python train.py --model="image captioner" --dataset="photos of plants and fungi (iNaturalist)" --train_examples=45211 --image_size=64 --crop_scale_min=1 --horizontal_flip=true --translate=0.06 --rotation_deg=10 --tokenizer="word" --vocab_size=1482 --encoder_arch="vit" --encoder_norm="rmsnorm" --encoder_norm_position="pre" --encoder_activation="silu" --encoder_mlp_ratio=6 --encoder_head_dim=16 --encoder_fused_qkv=true --encoder_bias="all" --encoder_qk_norm=false --encoder_parallel_block=false --encoder_inner_norm=false --encoder_patch_size=[8, 8] --encoder_conv_stem=false --encoder_layers=8 --encoder_width=160 --encoder_positions="learned" --fusion="prefix" --label_smoothing=0.05 --decoder_width=192 --decoder_layers=7 --decoder_norm="layernorm" --decoder_norm_position="res_post" --decoder_activation="gelu" --decoder_mlp_ratio=3 --decoder_head_dim=16 --decoder_fused_qkv=false --decoder_bias="all" --decoder_qk_norm=false --decoder_layer_scale_init=0.1 --decoder_parallel_block=false --decoder_inner_norm=true --decoder_positions="rope" --decoder_prefix_bidirectional=true --decoder_connector="linear" --decoder_tie_embeddings=false --init="trunc_normal_002" --residual_init="none" --optimizer="muon" --muon_scale="original" --learning_rate=0.014 --momentum=0.85 --nesterov=true --orthogonalizer="newton_schulz_5" --adamw_lr_other_params=0.0017 --ema_decay=0.995 --max_steps=6800 --batch_size=64 --epochs=9.6 --lr_schedule="linear" --final_lr_fraction=0 --warmup_steps=130 --weight_decay=0.03 --adamw_weight_decay_other_params=0.05
Rows from block 2 of the text decoder, named by matrix and row number. Rows with one number belong to one neuron. Each number is 200 + 40 x the weight over its row's rms, rounded and kept within 0 to 999. All counts start at 0. After the name is the row's rms in percent of the matrix's.
# fc1: MLP up (decoder.blocks.2.mlp.fc1.weight, 576x192), inputs 0-63
# fc2: MLP down (decoder.blocks.2.mlp.fc2.weight, 192x576, transposed), outputs 0-63
fc1.405,072,254,147,164,162,212,235,197,164,153,274,325,220,210,156,312,183,178,216,163,233,156,240,209,228,191,240,132,182,210,200,142,91,193,189,188,138,125,165,194,165,142,231,183,159,141,153,133,201,206,179,164,178,132,161,138,273,190,180,218,155,213,203,172,157
fc1.406,124,134,174,164,220,241,237,173,210,232,158,212,172,199,195,159,202,185,205,192,196,235,212,207,181,168,255,151,263,231,264,219,225,171,201,188,300,175,188,197,124,183,219,210,246,253,186,180,183,196,241,193,226,219,248,242,198,173,246,201,162,235,227,169,138
fc1.407,075,150,240,217,258,195,146,222,221,122,201,274,272,167,249,205,220,161,150,188,234,263,147,196,159,210,167,191,207,263,215,221,236,205,143,204,189,233,192,270,172,216,181,123,208,173,258,185,146,247,225,204,216,176,162,195,236,242,307,184,211,265,125,143,176
fc1.408,129,151,241,225,162,156,214,169,162,248,198,225,219,283,287,184,179,157,211,247,141,206,229,202,165,209,184,176,248,217,154,220,191,169,227,167,176,225,217,249,251,223,190,152,193,304,202,245,188,209,139,135,188,187,253,252,223,218,216,220,216,164,201,279,271
fc1.409,084,179,197,187,134,123,187,217,203,156,182,263,163,198,184,229,151,261,209,139,172,240,188,187,225,278,163,236,161,205,167,206,235,240,253,203,196,252,162,148,158,172,212,135,207,193,164,266,137,200,159,224,223,182,235,234,244,269,272,167,148,231,181,204,252
fc1.410,063,165,177,207,184,186,247,195,214,308,286,134,202,131,208,248,155,194,202,164,193,244,184,250,210,157,248,238,196,286,133,203,244,117,147,194,184,249,218,177,241,130,229,177,184,242,196,196,289,241,203,144,182,184,177,250,168,197,181,177,205,254,179,218,149
fc1.411,114,170,193,140,236,286,246,250,269,141,212,118,161,249,173,154,202,200,174,233,194,180,226,166,191,204,212,169,179,214,221,211,206,210,171,219,245,229,191,216,226,229,169,155,272,238,197,228,219,221,280,154,202,231,131,144,214,155,194,214,218,194,157,253,190
fc1.412,074,185,156,171,202,196,167,192,126,244,171,268,200,249,185,162,249,188,180,240,193,208,168,196,76,165,216,172,143,194,188,208,200,271,216,224,150,194,214,177,253,181,161,251,197,229,261,250,188,213,190,227,197,242,193,163,173,199,248,125,229,210,190,127,148
fc1.413,082,237,147,231,78,192,226,225,149,188,162,208,182,225,186,186,226,205,159,208,206,284,195,127,222,215,167,187,206,171,155,257,253,138,168,165,203,165,168,217,134,226,189,179,208,171,155,166,193,188,183,199,157,227,212,236,186,190,200,165,148,218,125,185,192
fc1.414,136,208,164,227,223,161,235,162,199,166,221,224,210,192,190,242,154,204,204,143,187,140,202,160,182,242,243,195,252,212,203,255,245,194,221,221,267,235,131,196,248,184,226,161,216,253,243,206,225,204,224,277,190,202,198,225,167,187,166,216,160,292,148,234,208
fc1.415,090,182,137,247,195,179,252,106,225,198,166,160,198,291,171,196,232,172,185,244,202,176,147,191,180,180,136,188,255,155,226,137,187,173,192,243,191,249,148,202,172,151,165,270,110,232,211,115,265,152,258,185,225,285,115,235,240,254,200,223,219,215,288,163,205
fc1.416,119,228,133,250,131,176,192,173,252,224,132,200,236,201,228,205,251,218,169,171,209,182,171,156,189,199,156,227,193,183,249,246,239,264,176,234,153,215,205,178,198,237,187,271,219,241,187,202,175,146,214,227,264,217,255,172,216,151,133,214,161,180,209,236,232
fc1.417,086,171,125,160,199,223,230,187,175,253,233,160,205,158,227,241,193,228,174,158,172,236,212,213,135,198,191,276,189,203,158,138,216,226,252,176,199,213,141,216,178,216,230,190,152,199,168,212,123,235,191,224,210,243,256,232,205,175,164,155,181,178,159,79,182
fc1.418,080,258,169,209,171,121,235,177,226,175,257,244,277,258,157,173,221,167,168,220,247,162,200,164,135,200,182,214,189,174,159,186,150,118,232,181,151,168,167,231,181,174,212,226,200,116,206,180,217,210,231,175,194,146,157,175,180,135,200,192,169,285,209,217,97
fc1.419,128,207,212,192,200,219,210,203,240,203,173,229,194,226,171,159,174,203,191,177,240,223,191,145,178,221,138,145,199,180,191,244,265,134,228,258,149,201,179,139,182,167,153,200,174,288,258,174,247,230,231,176,169,234,218,157,232,129,209,212,258,266,138,195,114
fc1.420,076,173,247,299,269,180,186,139,167,227,233,244,282,206,243,229,144,185,183,206,202,166,233,218,189,156,198,205,214,219,203,224,211,169,284,224,191,195,97,204,215,154,234,235,198,256,246,184,234,167,236,145,280,171,218,262,217,223,224,216,226,188,176,207,193
fc1.421,066,210,226,244,199,232,174,206,202,232,200,159,206,219,186,229,245,176,146,163,200,201,177,183,186,285,156,228,256,172,245,182,173,231,260,172,139,140,124,171,166,131,253,167,164,159,216,203,143,168,196,213,178,204,316,191,145,155,260,209,240,184,222,168,173
fc1.422,065,201,159,185,161,194,149,211,249,218,145,188,125,197,212,213,266,255,256,170,111,156,152,254,228,197,231,223,213,167,179,120,294,201,154,138,193,193,214,212,101,235,178,192,212,249,113,190,230,161,227,196,186,172,229,181,218,209,191,238,232,250,174,244,225
fc1.423,094,182,244,239,182,166,152,189,195,237,228,167,244,188,260,208,191,241,289,156,147,206,149,149,234,187,135,251,205,129,175,223,284,176,180,168,174,232,182,200,194,132,94,276,236,152,204,264,179,236,184,153,234,195,206,198,176,141,255,229,224,173,184,194,228
fc1.424,104,192,142,174,247,211,192,173,236,182,188,293,270,141,182,115,256,183,228,110,183,196,231,225,187,209,197,211,173,230,216,174,219,248,217,257,259,178,258,200,231,245,159,152,195,205,183,209,120,248,155,219,240,279,129,190,175,261,199,142,192,234,169,201,241
fc1.425,114,203,236,140,192,148,163,197,196,154,243,231,160,129,225,222,193,200,239,200,180,234,216,142,193,200,153,225,187,175,180,193,205,190,226,165,180,148,249,186,185,205,166,172,216,261,212,164,167,196,267,333,166,244,204,158,104,194,191,230,243,157,228,220,218
fc1.426,081,179,242,214,194,231,241,255,194,185,188,183,226,231,167,160,245,181,196,214,205,252,145,119,183,132,164,261,131,219,215,209,160,213,245,154,159,186,190,186,227,198,174,168,219,243,185,184,146,163,201,193,235,214,208,239,252,143,242,164,168,183,195,184,179
fc1.427,059,145,149,234,207,163,256,205,192,211,211,236,136,129,243,222,207,201,130,223,205,177,139,121,193,228,196,262,236,270,247,225,199,188,222,200,149,207,180,155,223,219,195,167,175,244,150,266,277,113,215,230,124,206,237,202,122,215,224,209,264,238,218,260,179
fc1.428,074,222,229,188,102,175,203,232,192,185,140,202,173,150,186,179,253,289,214,260,161,192,185,241,191,157,197,219,200,177,223,222,243,310,184,244,249,123,102,200,254,223,97,175,202,189,166,185,159,194,175,198,172,158,256,228,186,244,212,219,169,211,179,241,194
fc1.429,150,189,191,220,254,215,174,240,176,176,244,247,226,178,205,184,218,219,170,177,245,150,165,161,185,167,233,176,247,181,267,144,171,264,217,213,145,264,183,159,178,188,189,207,210,195,184,185,197,179,207,147,214,167,167,165,282,191,216,166,225,244,110,205,109
fc1.430,109,174,238,208,195,221,131,189,163,208,226,211,275,200,250,271,194,204,223,150,157,198,189,199,109,205,178,202,136,237,208,144,201,162,228,312,152,175,219,109,225,200,82,145,178,196,238,245,254,164,176,223,239,214,172,262,297,207,229,202,166,210,248,219,226
fc1.431,074,237,243,238,199,208,207,149,228,271,221,112,154,184,210,179,181,230,174,172,136,207,206,135,136,147,200,218,157,203,247,186,231,217,141,200,191,151,165,223,214,137,211,208,197,263,301,142,220,159,221,195,180,168,202,200,241,205,186,152,226,161,204,141,152
fc1.432,090,228,249,133,206,170,247,215,179,202,228,231,161,146,138,234,218,220,166,222,242,218,263,121,188,155,177,230,225,167,187,236,129,195,186,159,173,267,150,226,208,189,189,118,197,266,233,187,268,178,235,238,175,142,165,151,185,228,183,249,125,160,228,131,178
fc1.433,046,215,197,147,203,165,251,117,220,209,219,212,181,157,158,208,195,187,217,211,275,189,196,193,218,145,136,170,204,206,238,220,144,286,229,243,162,172,215,153,199,220,243,305,166,238,215,199,219,138,208,128,115,194,228,172,160,189,206,228,224,127,272,211,266
fc1.434,076,193,205,148,189,136,202,243,218,171,224,188,181,180,171,180,188,220,172,230,193,224,188,184,212,144,164,197,192,236,91,150,206,173,204,183,222,178,220,228,193,198,236,203,290,251,243,274,245,176,241,189,209,196,218,251,200,134,212,216,146,199,250,242,174
fc1.435,105,167,258,89,225,205,230,163,210,219,196,162,189,204,239,162,191,178,195,291,219,122,238,243,166,195,134,225,203,168,254,269,276,129,233,188,187,196,157,232,258,269,158,169,274,230,178,255,186,200,237,244,240,176,151,209,242,177,182,211,190,284,220,282,219
fc1.436,080,206,190,211,236,150,236,144,134,252,196,146,249,189,228,246,137,161,232,219,166,256,232,212,121,193,183,231,186,248,221,149,213,200,295,255,238,121,127,200,204,241,228,226,220,258,264,218,220,110,216,179,122,230,246,195,266,151,216,218,201,185,217,157,172
fc1.437,179,200,159,203,102,272,122,238,191,127,219,218,190,215,136,176,135,203,202,215,230,248,243,200,208,219,240,155,260,220,170,208,203,189,139,183,211,161,265,214,194,195,180,245,150,144,141,110,216,212,246,173,195,250,228,167,209,234,219,114,229,225,167,272,202
fc1.438,065,137,151,216,205,183,311,238,185,134,112,135,152,197,133,231,133,188,161,235,178,209,208,148,216,150,128,237,251,197,156,252,318,193,156,168,216,229,281,202,224,156,184,205,185,178,136,296,177,199,222,167,127,256,213,239,196,140,219,185,252,196,136,179,198
fc1.439,110,254,188,220,239,146,214,211,240,147,254,243,201,172,178,112,169,163,268,191,267,140,163,102,173,204,205,88,176,177,205,168,168,218,239,160,190,213,235,123,181,158,296,214,164,254,189,217,183,272,174,216,227,192,210,250,236,184,207,184,270,245,161,199,195
fc1.440,069,167,251,226,168,155,175,267,202,261,97,220,220,176,225,184,329,207,217,165,130,231,188,205,160,187,160,217,184,200,232,198,239,216,176,252,200,178,179,196,247,187,213,140,192,131,207,286,133,195,190,165,156,134,218,125,234,224,254,168,231,189,231,186,197
fc1.441,173,232,204,228,275,259,206,203,155,210,223,193,161,197,173,231,126,202,218,250,174,162,232,233,161,191,230,220,235,232,218,133,186,195,151,236,206,243,222,195,187,156,197,115,107,196,145,286,187,295,157,220,114,288,248,213,159,210,262,130,239,187,205,262,226
fc1.442,088,145,233,193,148,275,174,238,223,305,238,159,162,196,234,200,209,177,231,180,253,232,213,179,178,162,203,164,269,145,229,97,174,196,170,179,212,221,206,68,177,181,201,120,272,196,243,131,209,176,189,322,238,207,199,266,231,192,247,252,181,156,224,208,277
fc1.443,116,212,205,178,162,213,167,177,215,274,144,176,250,160,199,236,202,297,204,280,190,168,225,209,180,225,248,242,169,217,235,192,180,166,249,208,229,219,167,244,229,165,133,162,208,219,204,206,195,200,194,95,260,262,223,229,233,193,246,260,222,211,197,195,153
fc1.444,107,165,165,238,154,207,152,125,187,224,187,142,252,201,146,140,185,190,139,201,201,213,229,225,218,197,154,303,153,168,172,162,192,298,152,174,172,180,183,181,192,163,180,209,115,224,206,206,189,209,224,228,247,226,261,234,193,184,190,224,198,223,206,229,217
fc1.445,141,177,201,176,149,245,220,230,179,196,136,197,197,251,199,142,263,207,202,236,183,191,200,200,197,184,231,201,195,210,187,228,218,200,173,158,190,218,205,182,176,243,139,172,220,228,224,159,243,269,149,183,243,252,174,245,281,199,240,208,156,216,218,249,160
fc1.446,077,260,218,199,165,142,195,196,148,160,156,338,209,177,141,238,215,252,200,236,195,182,198,104,96,236,164,203,218,202,208,248,206,218,175,179,189,196,162,220,175,276,172,183,202,185,241,204,137,159,235,151,172,127,218,162,158,236,199,199,153,225,157,169,185
fc1.447,098,202,206,150,244,215,240,270,192,166,188,187,161,121,194,154,220,194,219,221,229,136,174,190,149,154,208,195,149,212,159,204,160,212,185,254,233,144,203,208,131,203,169,137,150,183,203,155,165,126,274,224,190,177,209,175,242,198,182,164,236,223,228,163,135
fc1.448,058,233,177,215,133,221,214,220,194,262,201,123,206,233,204,176,261,185,227,199,211,188,235,206,194,199,185,236,230,150,132,198,167,190,217,167,160,149,181,166,111,199,168,79,240,202,199,166,241,120,166,186,110,229,190,170,281,181,165,140,138,225,231,217,249
fc1.449,126,236,168,159,247,182,240,264,153,219,205,254,260,272,228,237,181,178,201,182,230,185,139,168,208,118,195,230,199,215,255,186,208,127,211,142,186,193,261,196,205,220,218,212,292,212,181,169,112,171,181,177,205,197,197,200,143,252,172,169,203,248,131,227,229
fc1.450,096,212,201,226,176,156,193,224,163,218,234,175,222,209,224,179,226,183,207,137,192,134,169,216,202,205,233,163,264,243,203,246,213,147,205,157,163,175,222,160,197,165,167,186,233,279,100,185,312,191,246,177,184,131,225,206,133,221,310,212,225,274,188,185,164
fc1.451,121,152,248,157,221,188,181,225,201,222,173,218,196,216,243,231,164,183,184,202,236,206,142,226,216,147,206,131,224,131,194,233,202,199,210,233,255,201,250,119,190,139,245,159,170,147,200,151,249,190,261,160,190,265,194,134,161,164,207,221,285,179,194,182,122
fc1.452,167,140,144,215,192,157,242,212,263,147,153,186,270,199,149,152,211,176,235,238,235,146,140,253,115,232,224,193,212,238,168,243,201,152,235,191,217,247,164,193,223,197,186,198,211,103,166,172,226,276,203,205,231,159,245,231,247,220,197,163,176,229,262,158,221
fc1.453,065,182,159,215,176,154,226,258,209,282,165,167,247,204,185,159,211,176,193,182,217,196,201,201,225,121,214,275,165,238,175,81,213,230,211,205,233,152,233,214,253,136,248,168,239,137,212,178,228,204,181,218,143,203,107,235,229,174,79,217,171,167,189,178,156
fc1.454,085,140,270,233,213,202,236,178,218,265,230,195,169,137,217,239,246,174,153,204,167,167,278,194,220,191,255,219,224,240,162,225,222,110,143,193,240,201,237,226,202,190,195,188,173,159,161,233,183,150,222,163,204,119,162,292,163,158,209,173,219,235,214,129,178
fc2.405,045,144,210,248,150,188,140,233,227,210,142,157,254,176,226,150,239,186,171,248,222,247,168,232,184,184,130,261,211,195,187,221,290,205,217,213,279,218,193,204,199,233,155,200,213,256,237,236,168,179,217,185,253,230,260,221,106,243,199,215,190,185,218,263,243
fc2.406,156,201,188,190,204,222,197,204,148,155,148,184,123,193,221,207,243,205,193,165,156,279,197,213,122,109,262,138,225,196,256,239,198,207,200,224,241,153,246,169,100,184,222,166,209,238,196,222,147,195,201,206,216,226,192,193,241,199,229,178,205,177,235,178,244
fc2.407,076,217,169,242,146,189,198,219,238,210,199,197,129,247,217,203,175,258,177,216,189,162,213,217,213,217,208,229,262,136,115,207,172,202,227,263,193,207,197,264,171,182,273,305,188,156,167,216,285,174,157,161,235,196,203,148,195,237,184,209,192,159,234,254,139
fc2.408,137,237,204,158,233,216,211,242,222,198,206,154,231,257,285,212,235,212,190,158,147,203,235,179,265,180,184,144,206,247,269,205,155,241,253,238,188,217,270,152,220,195,258,106,198,79,137,122,230,170,245,170,252,216,211,199,174,216,174,238,225,176,125,193,183
fc2.409,100,147,219,198,192,202,189,225,185,283,220,245,187,234,156,177,168,180,254,162,229,162,232,238,143,223,200,203,193,169,225,267,285,235,148,228,121,181,185,185,224,240,188,219,247,208,221,231,264,185,128,195,161,272,222,180,208,141,158,259,200,209,185,212,228
fc2.410,065,243,138,236,171,175,203,203,222,188,161,258,131,184,57,133,252,219,234,211,131,184,165,195,160,214,194,191,175,181,262,135,106,225,198,227,233,210,272,159,209,223,273,186,186,236,224,149,180,197,230,222,189,166,242,135,195,220,147,181,201,187,247,242,158
fc2.411,125,226,203,221,195,230,177,221,178,261,216,266,126,168,288,180,175,276,175,190,256,191,161,178,185,190,158,242,138,225,232,220,154,264,214,209,187,219,173,203,211,182,201,139,151,91,207,265,176,123,182,275,175,211,218,179,241,216,137,214,214,203,208,212,212
fc2.412,066,203,202,239,176,145,250,200,181,140,214,136,236,263,179,227,197,246,180,244,204,205,247,217,189,210,182,143,274,261,209,156,189,85,215,152,222,216,204,272,147,209,226,208,204,154,179,134,220,225,251,170,184,206,97,194,232,221,246,216,190,227,185,289,249
fc2.413,061,229,233,268,248,224,171,229,186,208,201,179,236,137,239,186,202,174,185,171,228,139,162,301,171,206,233,184,183,204,174,155,118,250,199,268,178,225,258,180,239,263,272,267,217,220,243,275,274,265,248,156,255,180,211,179,234,211,199,240,212,189,237,239,180
fc2.414,143,172,239,133,149,138,247,273,195,227,157,240,187,239,190,233,218,155,255,215,187,230,194,193,202,165,147,198,285,189,249,209,197,175,203,214,197,173,195,209,198,214,141,181,138,261,221,232,173,143,228,178,175,147,203,229,190,215,235,280,162,137,226,187,194
fc2.415,090,123,227,184,300,204,167,244,209,226,157,188,259,203,178,212,152,243,165,225,277,215,215,235,248,190,184,218,160,229,146,173,245,175,199,184,198,185,162,171,252,164,252,171,215,143,216,253,159,232,234,152,187,188,142,184,182,137,228,224,168,219,192,220,196
fc2.416,137,246,165,287,214,204,140,162,221,193,201,239,192,159,296,247,182,196,200,218,124,192,175,165,146,321,243,239,207,162,229,180,179,192,222,222,251,260,237,242,172,213,157,187,174,167,207,166,266,193,155,137,210,192,135,208,267,153,148,181,187,253,196,176,236
fc2.417,066,241,216,235,277,144,276,260,248,147,134,242,216,180,190,203,234,181,229,173,220,182,153,155,203,234,144,213,191,180,218,221,239,181,172,154,211,220,220,179,183,193,165,150,213,205,218,195,268,150,138,220,220,158,206,205,209,250,256,218,162,237,183,160,229
fc2.418,064,186,154,191,271,134,148,157,175,278,146,162,203,157,315,215,181,230,233,246,129,247,223,287,181,225,238,243,240,190,188,195,205,253,169,117,267,231,207,259,187,203,192,99,217,237,211,228,264,193,194,197,189,208,179,178,211,208,243,204,214,141,217,189,214
fc2.419,154,208,146,146,242,179,158,210,183,268,241,297,191,170,215,190,171,295,206,150,266,224,142,210,195,196,206,202,195,230,172,225,239,75,194,220,199,270,253,223,145,128,177,123,234,167,224,303,158,155,246,198,183,215,170,197,147,216,235,155,167,238,156,207,217
fc2.420,049,172,187,149,104,184,217,194,251,203,153,155,235,203,154,180,249,218,199,204,236,205,159,278,181,206,177,205,189,248,209,240,202,197,128,95,211,158,233,202,219,249,163,206,248,186,198,226,133,248,251,202,167,229,118,195,149,193,188,201,159,145,227,187,147
fc2.421,057,174,214,174,152,213,262,197,251,214,170,223,256,143,203,181,106,151,264,224,184,217,256,276,174,129,238,183,69,212,202,164,235,161,156,225,199,270,237,144,264,261,223,167,239,254,195,255,207,201,216,273,227,206,177,231,137,186,92,190,155,202,182,203,240
fc2.422,056,220,221,225,175,137,178,248,185,211,193,271,284,156,157,221,155,121,71,168,233,292,261,174,189,216,158,227,155,205,214,243,190,244,186,195,241,198,201,150,167,132,249,172,182,178,272,240,211,186,210,185,177,136,135,217,188,184,170,230,176,149,203,227,197
fc2.423,100,211,225,203,222,187,256,212,237,243,176,233,126,220,162,171,197,177,171,172,247,176,191,219,200,185,186,146,182,237,198,241,211,198,150,242,199,241,161,173,159,206,229,235,189,176,257,233,183,160,160,230,197,236,268,263,181,178,179,165,283,273,201,263,148
fc2.424,095,250,227,253,219,198,218,224,178,234,230,175,235,297,258,286,214,185,227,200,175,233,173,86,165,187,193,95,198,205,169,234,165,186,227,126,137,167,130,198,209,143,187,209,170,154,172,186,148,175,224,167,153,123,194,176,223,153,221,240,181,209,217,187,278
fc2.425,125,210,160,153,216,223,224,149,167,154,200,213,228,165,196,225,207,135,179,244,178,155,142,179,170,153,143,227,228,179,194,175,173,215,200,162,206,258,167,180,136,257,273,228,71,210,246,188,184,144,253,219,203,189,190,184,229,169,181,261,144,158,175,223,215
fc2.426,085,177,171,166,276,247,149,184,224,192,175,207,234,183,175,235,247,208,184,203,188,233,202,201,181,131,235,219,154,227,224,95,198,172,246,123,233,247,242,211,179,90,276,207,220,137,199,170,171,142,196,234,197,243,221,221,164,202,192,248,182,245,234,195,254
fc2.427,049,220,223,187,227,264,198,215,179,258,196,209,147,165,126,205,199,133,240,227,229,188,224,260,242,230,149,220,142,157,141,180,178,239,190,140,263,229,259,297,200,187,214,149,158,191,242,167,170,192,193,188,206,147,179,213,213,314,146,199,143,226,171,204,222
fc2.428,045,243,172,178,206,225,225,210,204,180,261,188,239,270,243,228,163,123,183,203,240,263,204,176,203,248,215,222,201,182,134,192,115,152,216,184,120,150,233,243,120,193,240,223,198,161,280,224,197,219,200,242,223,210,234,189,171,143,147,232,190,218,188,110,234
fc2.429,157,251,226,200,102,177,174,144,168,236,280,146,238,229,149,275,198,217,216,196,177,196,230,246,256,140,199,239,249,192,151,220,134,192,195,225,186,202,170,212,216,235,266,155,162,134,246,205,218,182,167,224,154,175,227,183,230,171,216,152,200,222,157,196,268
fc2.430,120,213,199,240,126,171,218,237,194,190,166,210,228,151,183,147,125,243,190,132,214,197,251,175,275,190,170,241,211,209,210,232,216,258,195,162,191,246,171,226,180,192,159,299,173,126,216,252,147,207,223,108,251,256,171,147,213,247,257,208,245,181,303,183,175
fc2.431,061,127,188,170,264,240,247,158,233,130,177,263,262,182,203,182,191,196,174,195,157,247,129,262,194,193,147,265,285,175,158,135,190,169,286,180,213,258,233,135,149,211,133,194,182,202,187,190,152,224,226,233,201,207,215,235,225,172,197,181,137,185,209,253,237
fc2.432,088,208,281,162,350,207,223,239,231,164,257,197,206,240,230,233,154,211,232,152,239,146,148,297,185,169,165,166,164,209,271,212,150,210,214,207,158,132,235,244,231,198,188,115,173,198,208,230,159,187,173,237,191,203,240,205,188,207,197,207,230,154,181,158,185
fc2.433,039,162,211,127,281,239,120,232,215,183,132,240,156,198,171,223,167,172,155,189,201,214,201,227,218,195,243,217,234,191,194,183,238,236,271,179,225,251,175,217,199,117,207,136,205,186,200,140,194,168,178,210,177,218,158,252,270,202,175,209,207,281,167,166,159
fc2.434,075,238,135,122,218,242,192,179,148,167,158,191,123,157,183,203,206,167,268,259,229,254,202,158,232,161,221,184,233,195,311,288,191,149,199,145,336,144,172,202,176,171,194,174,214,210,145,187,209,230,204,272,235,214,202,264,226,288,140,108,265,196,270,228,134
fc2.435,096,172,292,180,181,200,278,250,162,228,204,200,169,161,101,178,175,170,227,273,127,125,164,204,142,180,200,199,254,166,226,187,166,146,235,221,302,157,280,249,198,225,173,203,215,151,212,233,259,153,163,163,168,172,226,191,243,153,216,233,166,231,222,190,178
fc2.436,048,225,224,208,207,219,215,247,213,214,160,209,221,219,204,145,273,235,83,189,198,203,211,226,262,247,186,262,175,187,196,263,146,201,133,110,135,216,249,227,188,211,201,184,207,174,230,274,141,260,274,142,217,218,182,183,179,314,142,225,195,145,203,182,242
fc2.437,153,212,175,203,161,174,177,207,182,151,215,183,181,195,130,210,144,239,165,211,285,200,165,201,260,260,222,223,259,236,186,271,119,157,92,140,176,162,296,160,235,206,195,259,197,160,142,208,232,267,248,156,157,234,147,114,190,228,233,157,226,147,192,197,221
fc2.438,058,230,166,214,131,197,214,223,162,200,195,205,145,143,226,189,222,188,217,210,217,160,231,213,251,143,223,190,193,239,219,189,157,210,195,185,182,224,188,234,180,242,204,259,220,191,218,235,260,199,88,240,236,193,228,168,230,294,172,165,164,254,196,244,223
fc2.439,116,133,166,120,166,159,206,201,256,254,217,164,257,224,241,207,200,292,213,220,233,121,169,181,236,191,160,231,164,188,178,168,243,231,144,200,232,235,186,262,277,178,241,213,214,198,165,167,207,273,263,167,226,221,151,243,117,184,206,149,262,229,138,156,285
fc2.440,044,259,156,199,158,237,185,177,266,195,202,117,222,239,215,212,164,151,230,277,250,233,195,190,182,207,190,207,225,252,144,202,154,183,204,123,151,203,212,212,208,232,198,249,210,222,220,220,175,220,259,231,236,242,174,230,158,222,206,219,170,230,202,138,240
fc2.441,193,251,201,226,208,242,269,237,207,218,211,211,192,182,236,242,179,137,215,292,164,182,234,221,196,244,163,155,203,263,162,241,129,132,186,204,243,214,92,174,214,232,290,173,185,178,216,245,257,239,147,182,263,130,221,170,211,193,171,191,277,217,120,194,204
fc2.442,098,105,221,228,267,202,137,169,196,204,209,249,191,246,152,195,232,209,136,114,119,230,223,180,245,164,208,226,192,179,204,179,221,231,216,238,227,207,181,248,212,189,209,212,155,232,186,226,273,220,200,150,223,199,230,228,142,212,155,189,271,229,204,212,156
fc2.443,136,222,221,215,127,242,176,167,200,194,191,158,198,144,184,230,237,181,174,168,261,173,178,165,218,222,225,184,221,220,129,142,234,287,200,76,178,239,255,153,202,241,204,173,165,251,269,244,281,257,166,143,179,243,172,173,157,177,165,191,223,126,205,167,219
fc2.444,063,243,262,210,259,205,237,214,256,182,193,207,248,208,232,303,263,223,260,214,198,244,198,170,158,204,233,236,223,308,216,220,244,151,218,189,171,244,237,182,206,225,236,198,248,179,205,197,166,222,230,190,193,215,115,178,228,179,234,185,247,233,185,200,202
fc2.445,135,137,177,216,274,256,240,210,169,208,154,247,171,223,151,191,239,273,230,299,211,146,210,202,201,180,140,135,176,173,215,235,215,221,151,227,273,198,213,188,195,259,144,174,268,185,182,166,265,211,151,274,224,181,253,229,262,150,168,218,212,220,231,245,195
fc2.446,056,180,174,216,174,199,128,124,257,269,252,110,243,169,303,179,219,202,241,196,233,249,183,242,204,210,212,275,125,200,156,212,260,187,211,159,221,215,223,172,223,170,246,164,234,157,167,236,187,210,201,228,226,225,152,264,205,205,199,240,219,185,207,158,178
fc2.447,103,126,243,223,143,258,199,171,154,229,268,248,183,123,226,198,218,209,181,170,229,194,182,208,169,219,204,157,265,224,176,177,222,232,223,169,215,158,135,160,224,190,199,230,141,190,316,179,121,225,193,165,267,194,122,175,177,236,173,190,257,232,181,257,132
fc2.448,048,148,208,224,288,175,202,204,230,191,213,263,242,136,206,192,219,248,180,175,163,236,249,239,141,166,206,237,160,223,215,225,235,190,150,203,236,239,222,173,297,212,220,282,190,244,191,214,192,255,228,239,263,179,212,207,195,264,200,190,194,188,235,191,190
fc2.449,106,193,235,234,210,162,245,265,236,254,239,174,187,255,151,269,186,247,210,147,248,230,154,232,170,169,132,170,226,205,225,176,200,196,161,234,210,204,263,165,203,189,193,250,134,169,99,175,204,194,183,145,237,150,202,162,178,223,187,292,248,171,201,224,221
fc2.450,095,175,194,118,214,141,185,153,166,208,206,166,162,164,117,167,213,259,205,203,174,205,225,194,129,201,135,174,126,225,232,212,167,220,210,246,268,141,199,182,202,177,230,222,173,238,124,200,134,219,156,224,203,166,165,210,247,277,142,202,107,180,192,222,174
fc2.451,158,179,221,192,204,210,148,129,178,254,203,292,160,179,200,232,161,191,270,163,167,222,163,197,267,124,287,174,206,148,105,211,245,154,218,172,186,268,263,207,206,139,180,88,252,230,226,138,147,162,172,230,175,183,193,217,214,171,157,171,213,290,210,182,207
fc2.452,171,179,121,135,166,199,206,268,267,229,133,248,167,160,171,163,230,276,164,168,224,197,133,168,118,203,223,248,237,270,133,222,185,199,208,244,182,230,175,208,199,212,191,221,191,215,192,237,205,234,196,202,177,40,211,132,223,253,182,221,156,169,238,144,185
fc2.453,054,222,272,190,236,218,233,216,198,147,180,217,181,192,178,216,176,208,222,143,226,185,178,193,160,219,210,138,224,173,200,217,170,192,188,173,104,175,245,179,154,300,157,268,204,269,236,154,207,254,269,197,204,205,254,203,184,267,249,276,151,261,189,244,194
fc2.454,092,241,99,232,216,217,163,143,165,159,195,249,164,241,182,132,227,222,173,167,230,194,190,217,160,192,199,219,228,243,237,170,208,250,219,136,171,201,195,165,158,230,208,198,181,185,198,273,231,224,226,192,143,225,169,168,184,236,168,246,185,190,227,235,189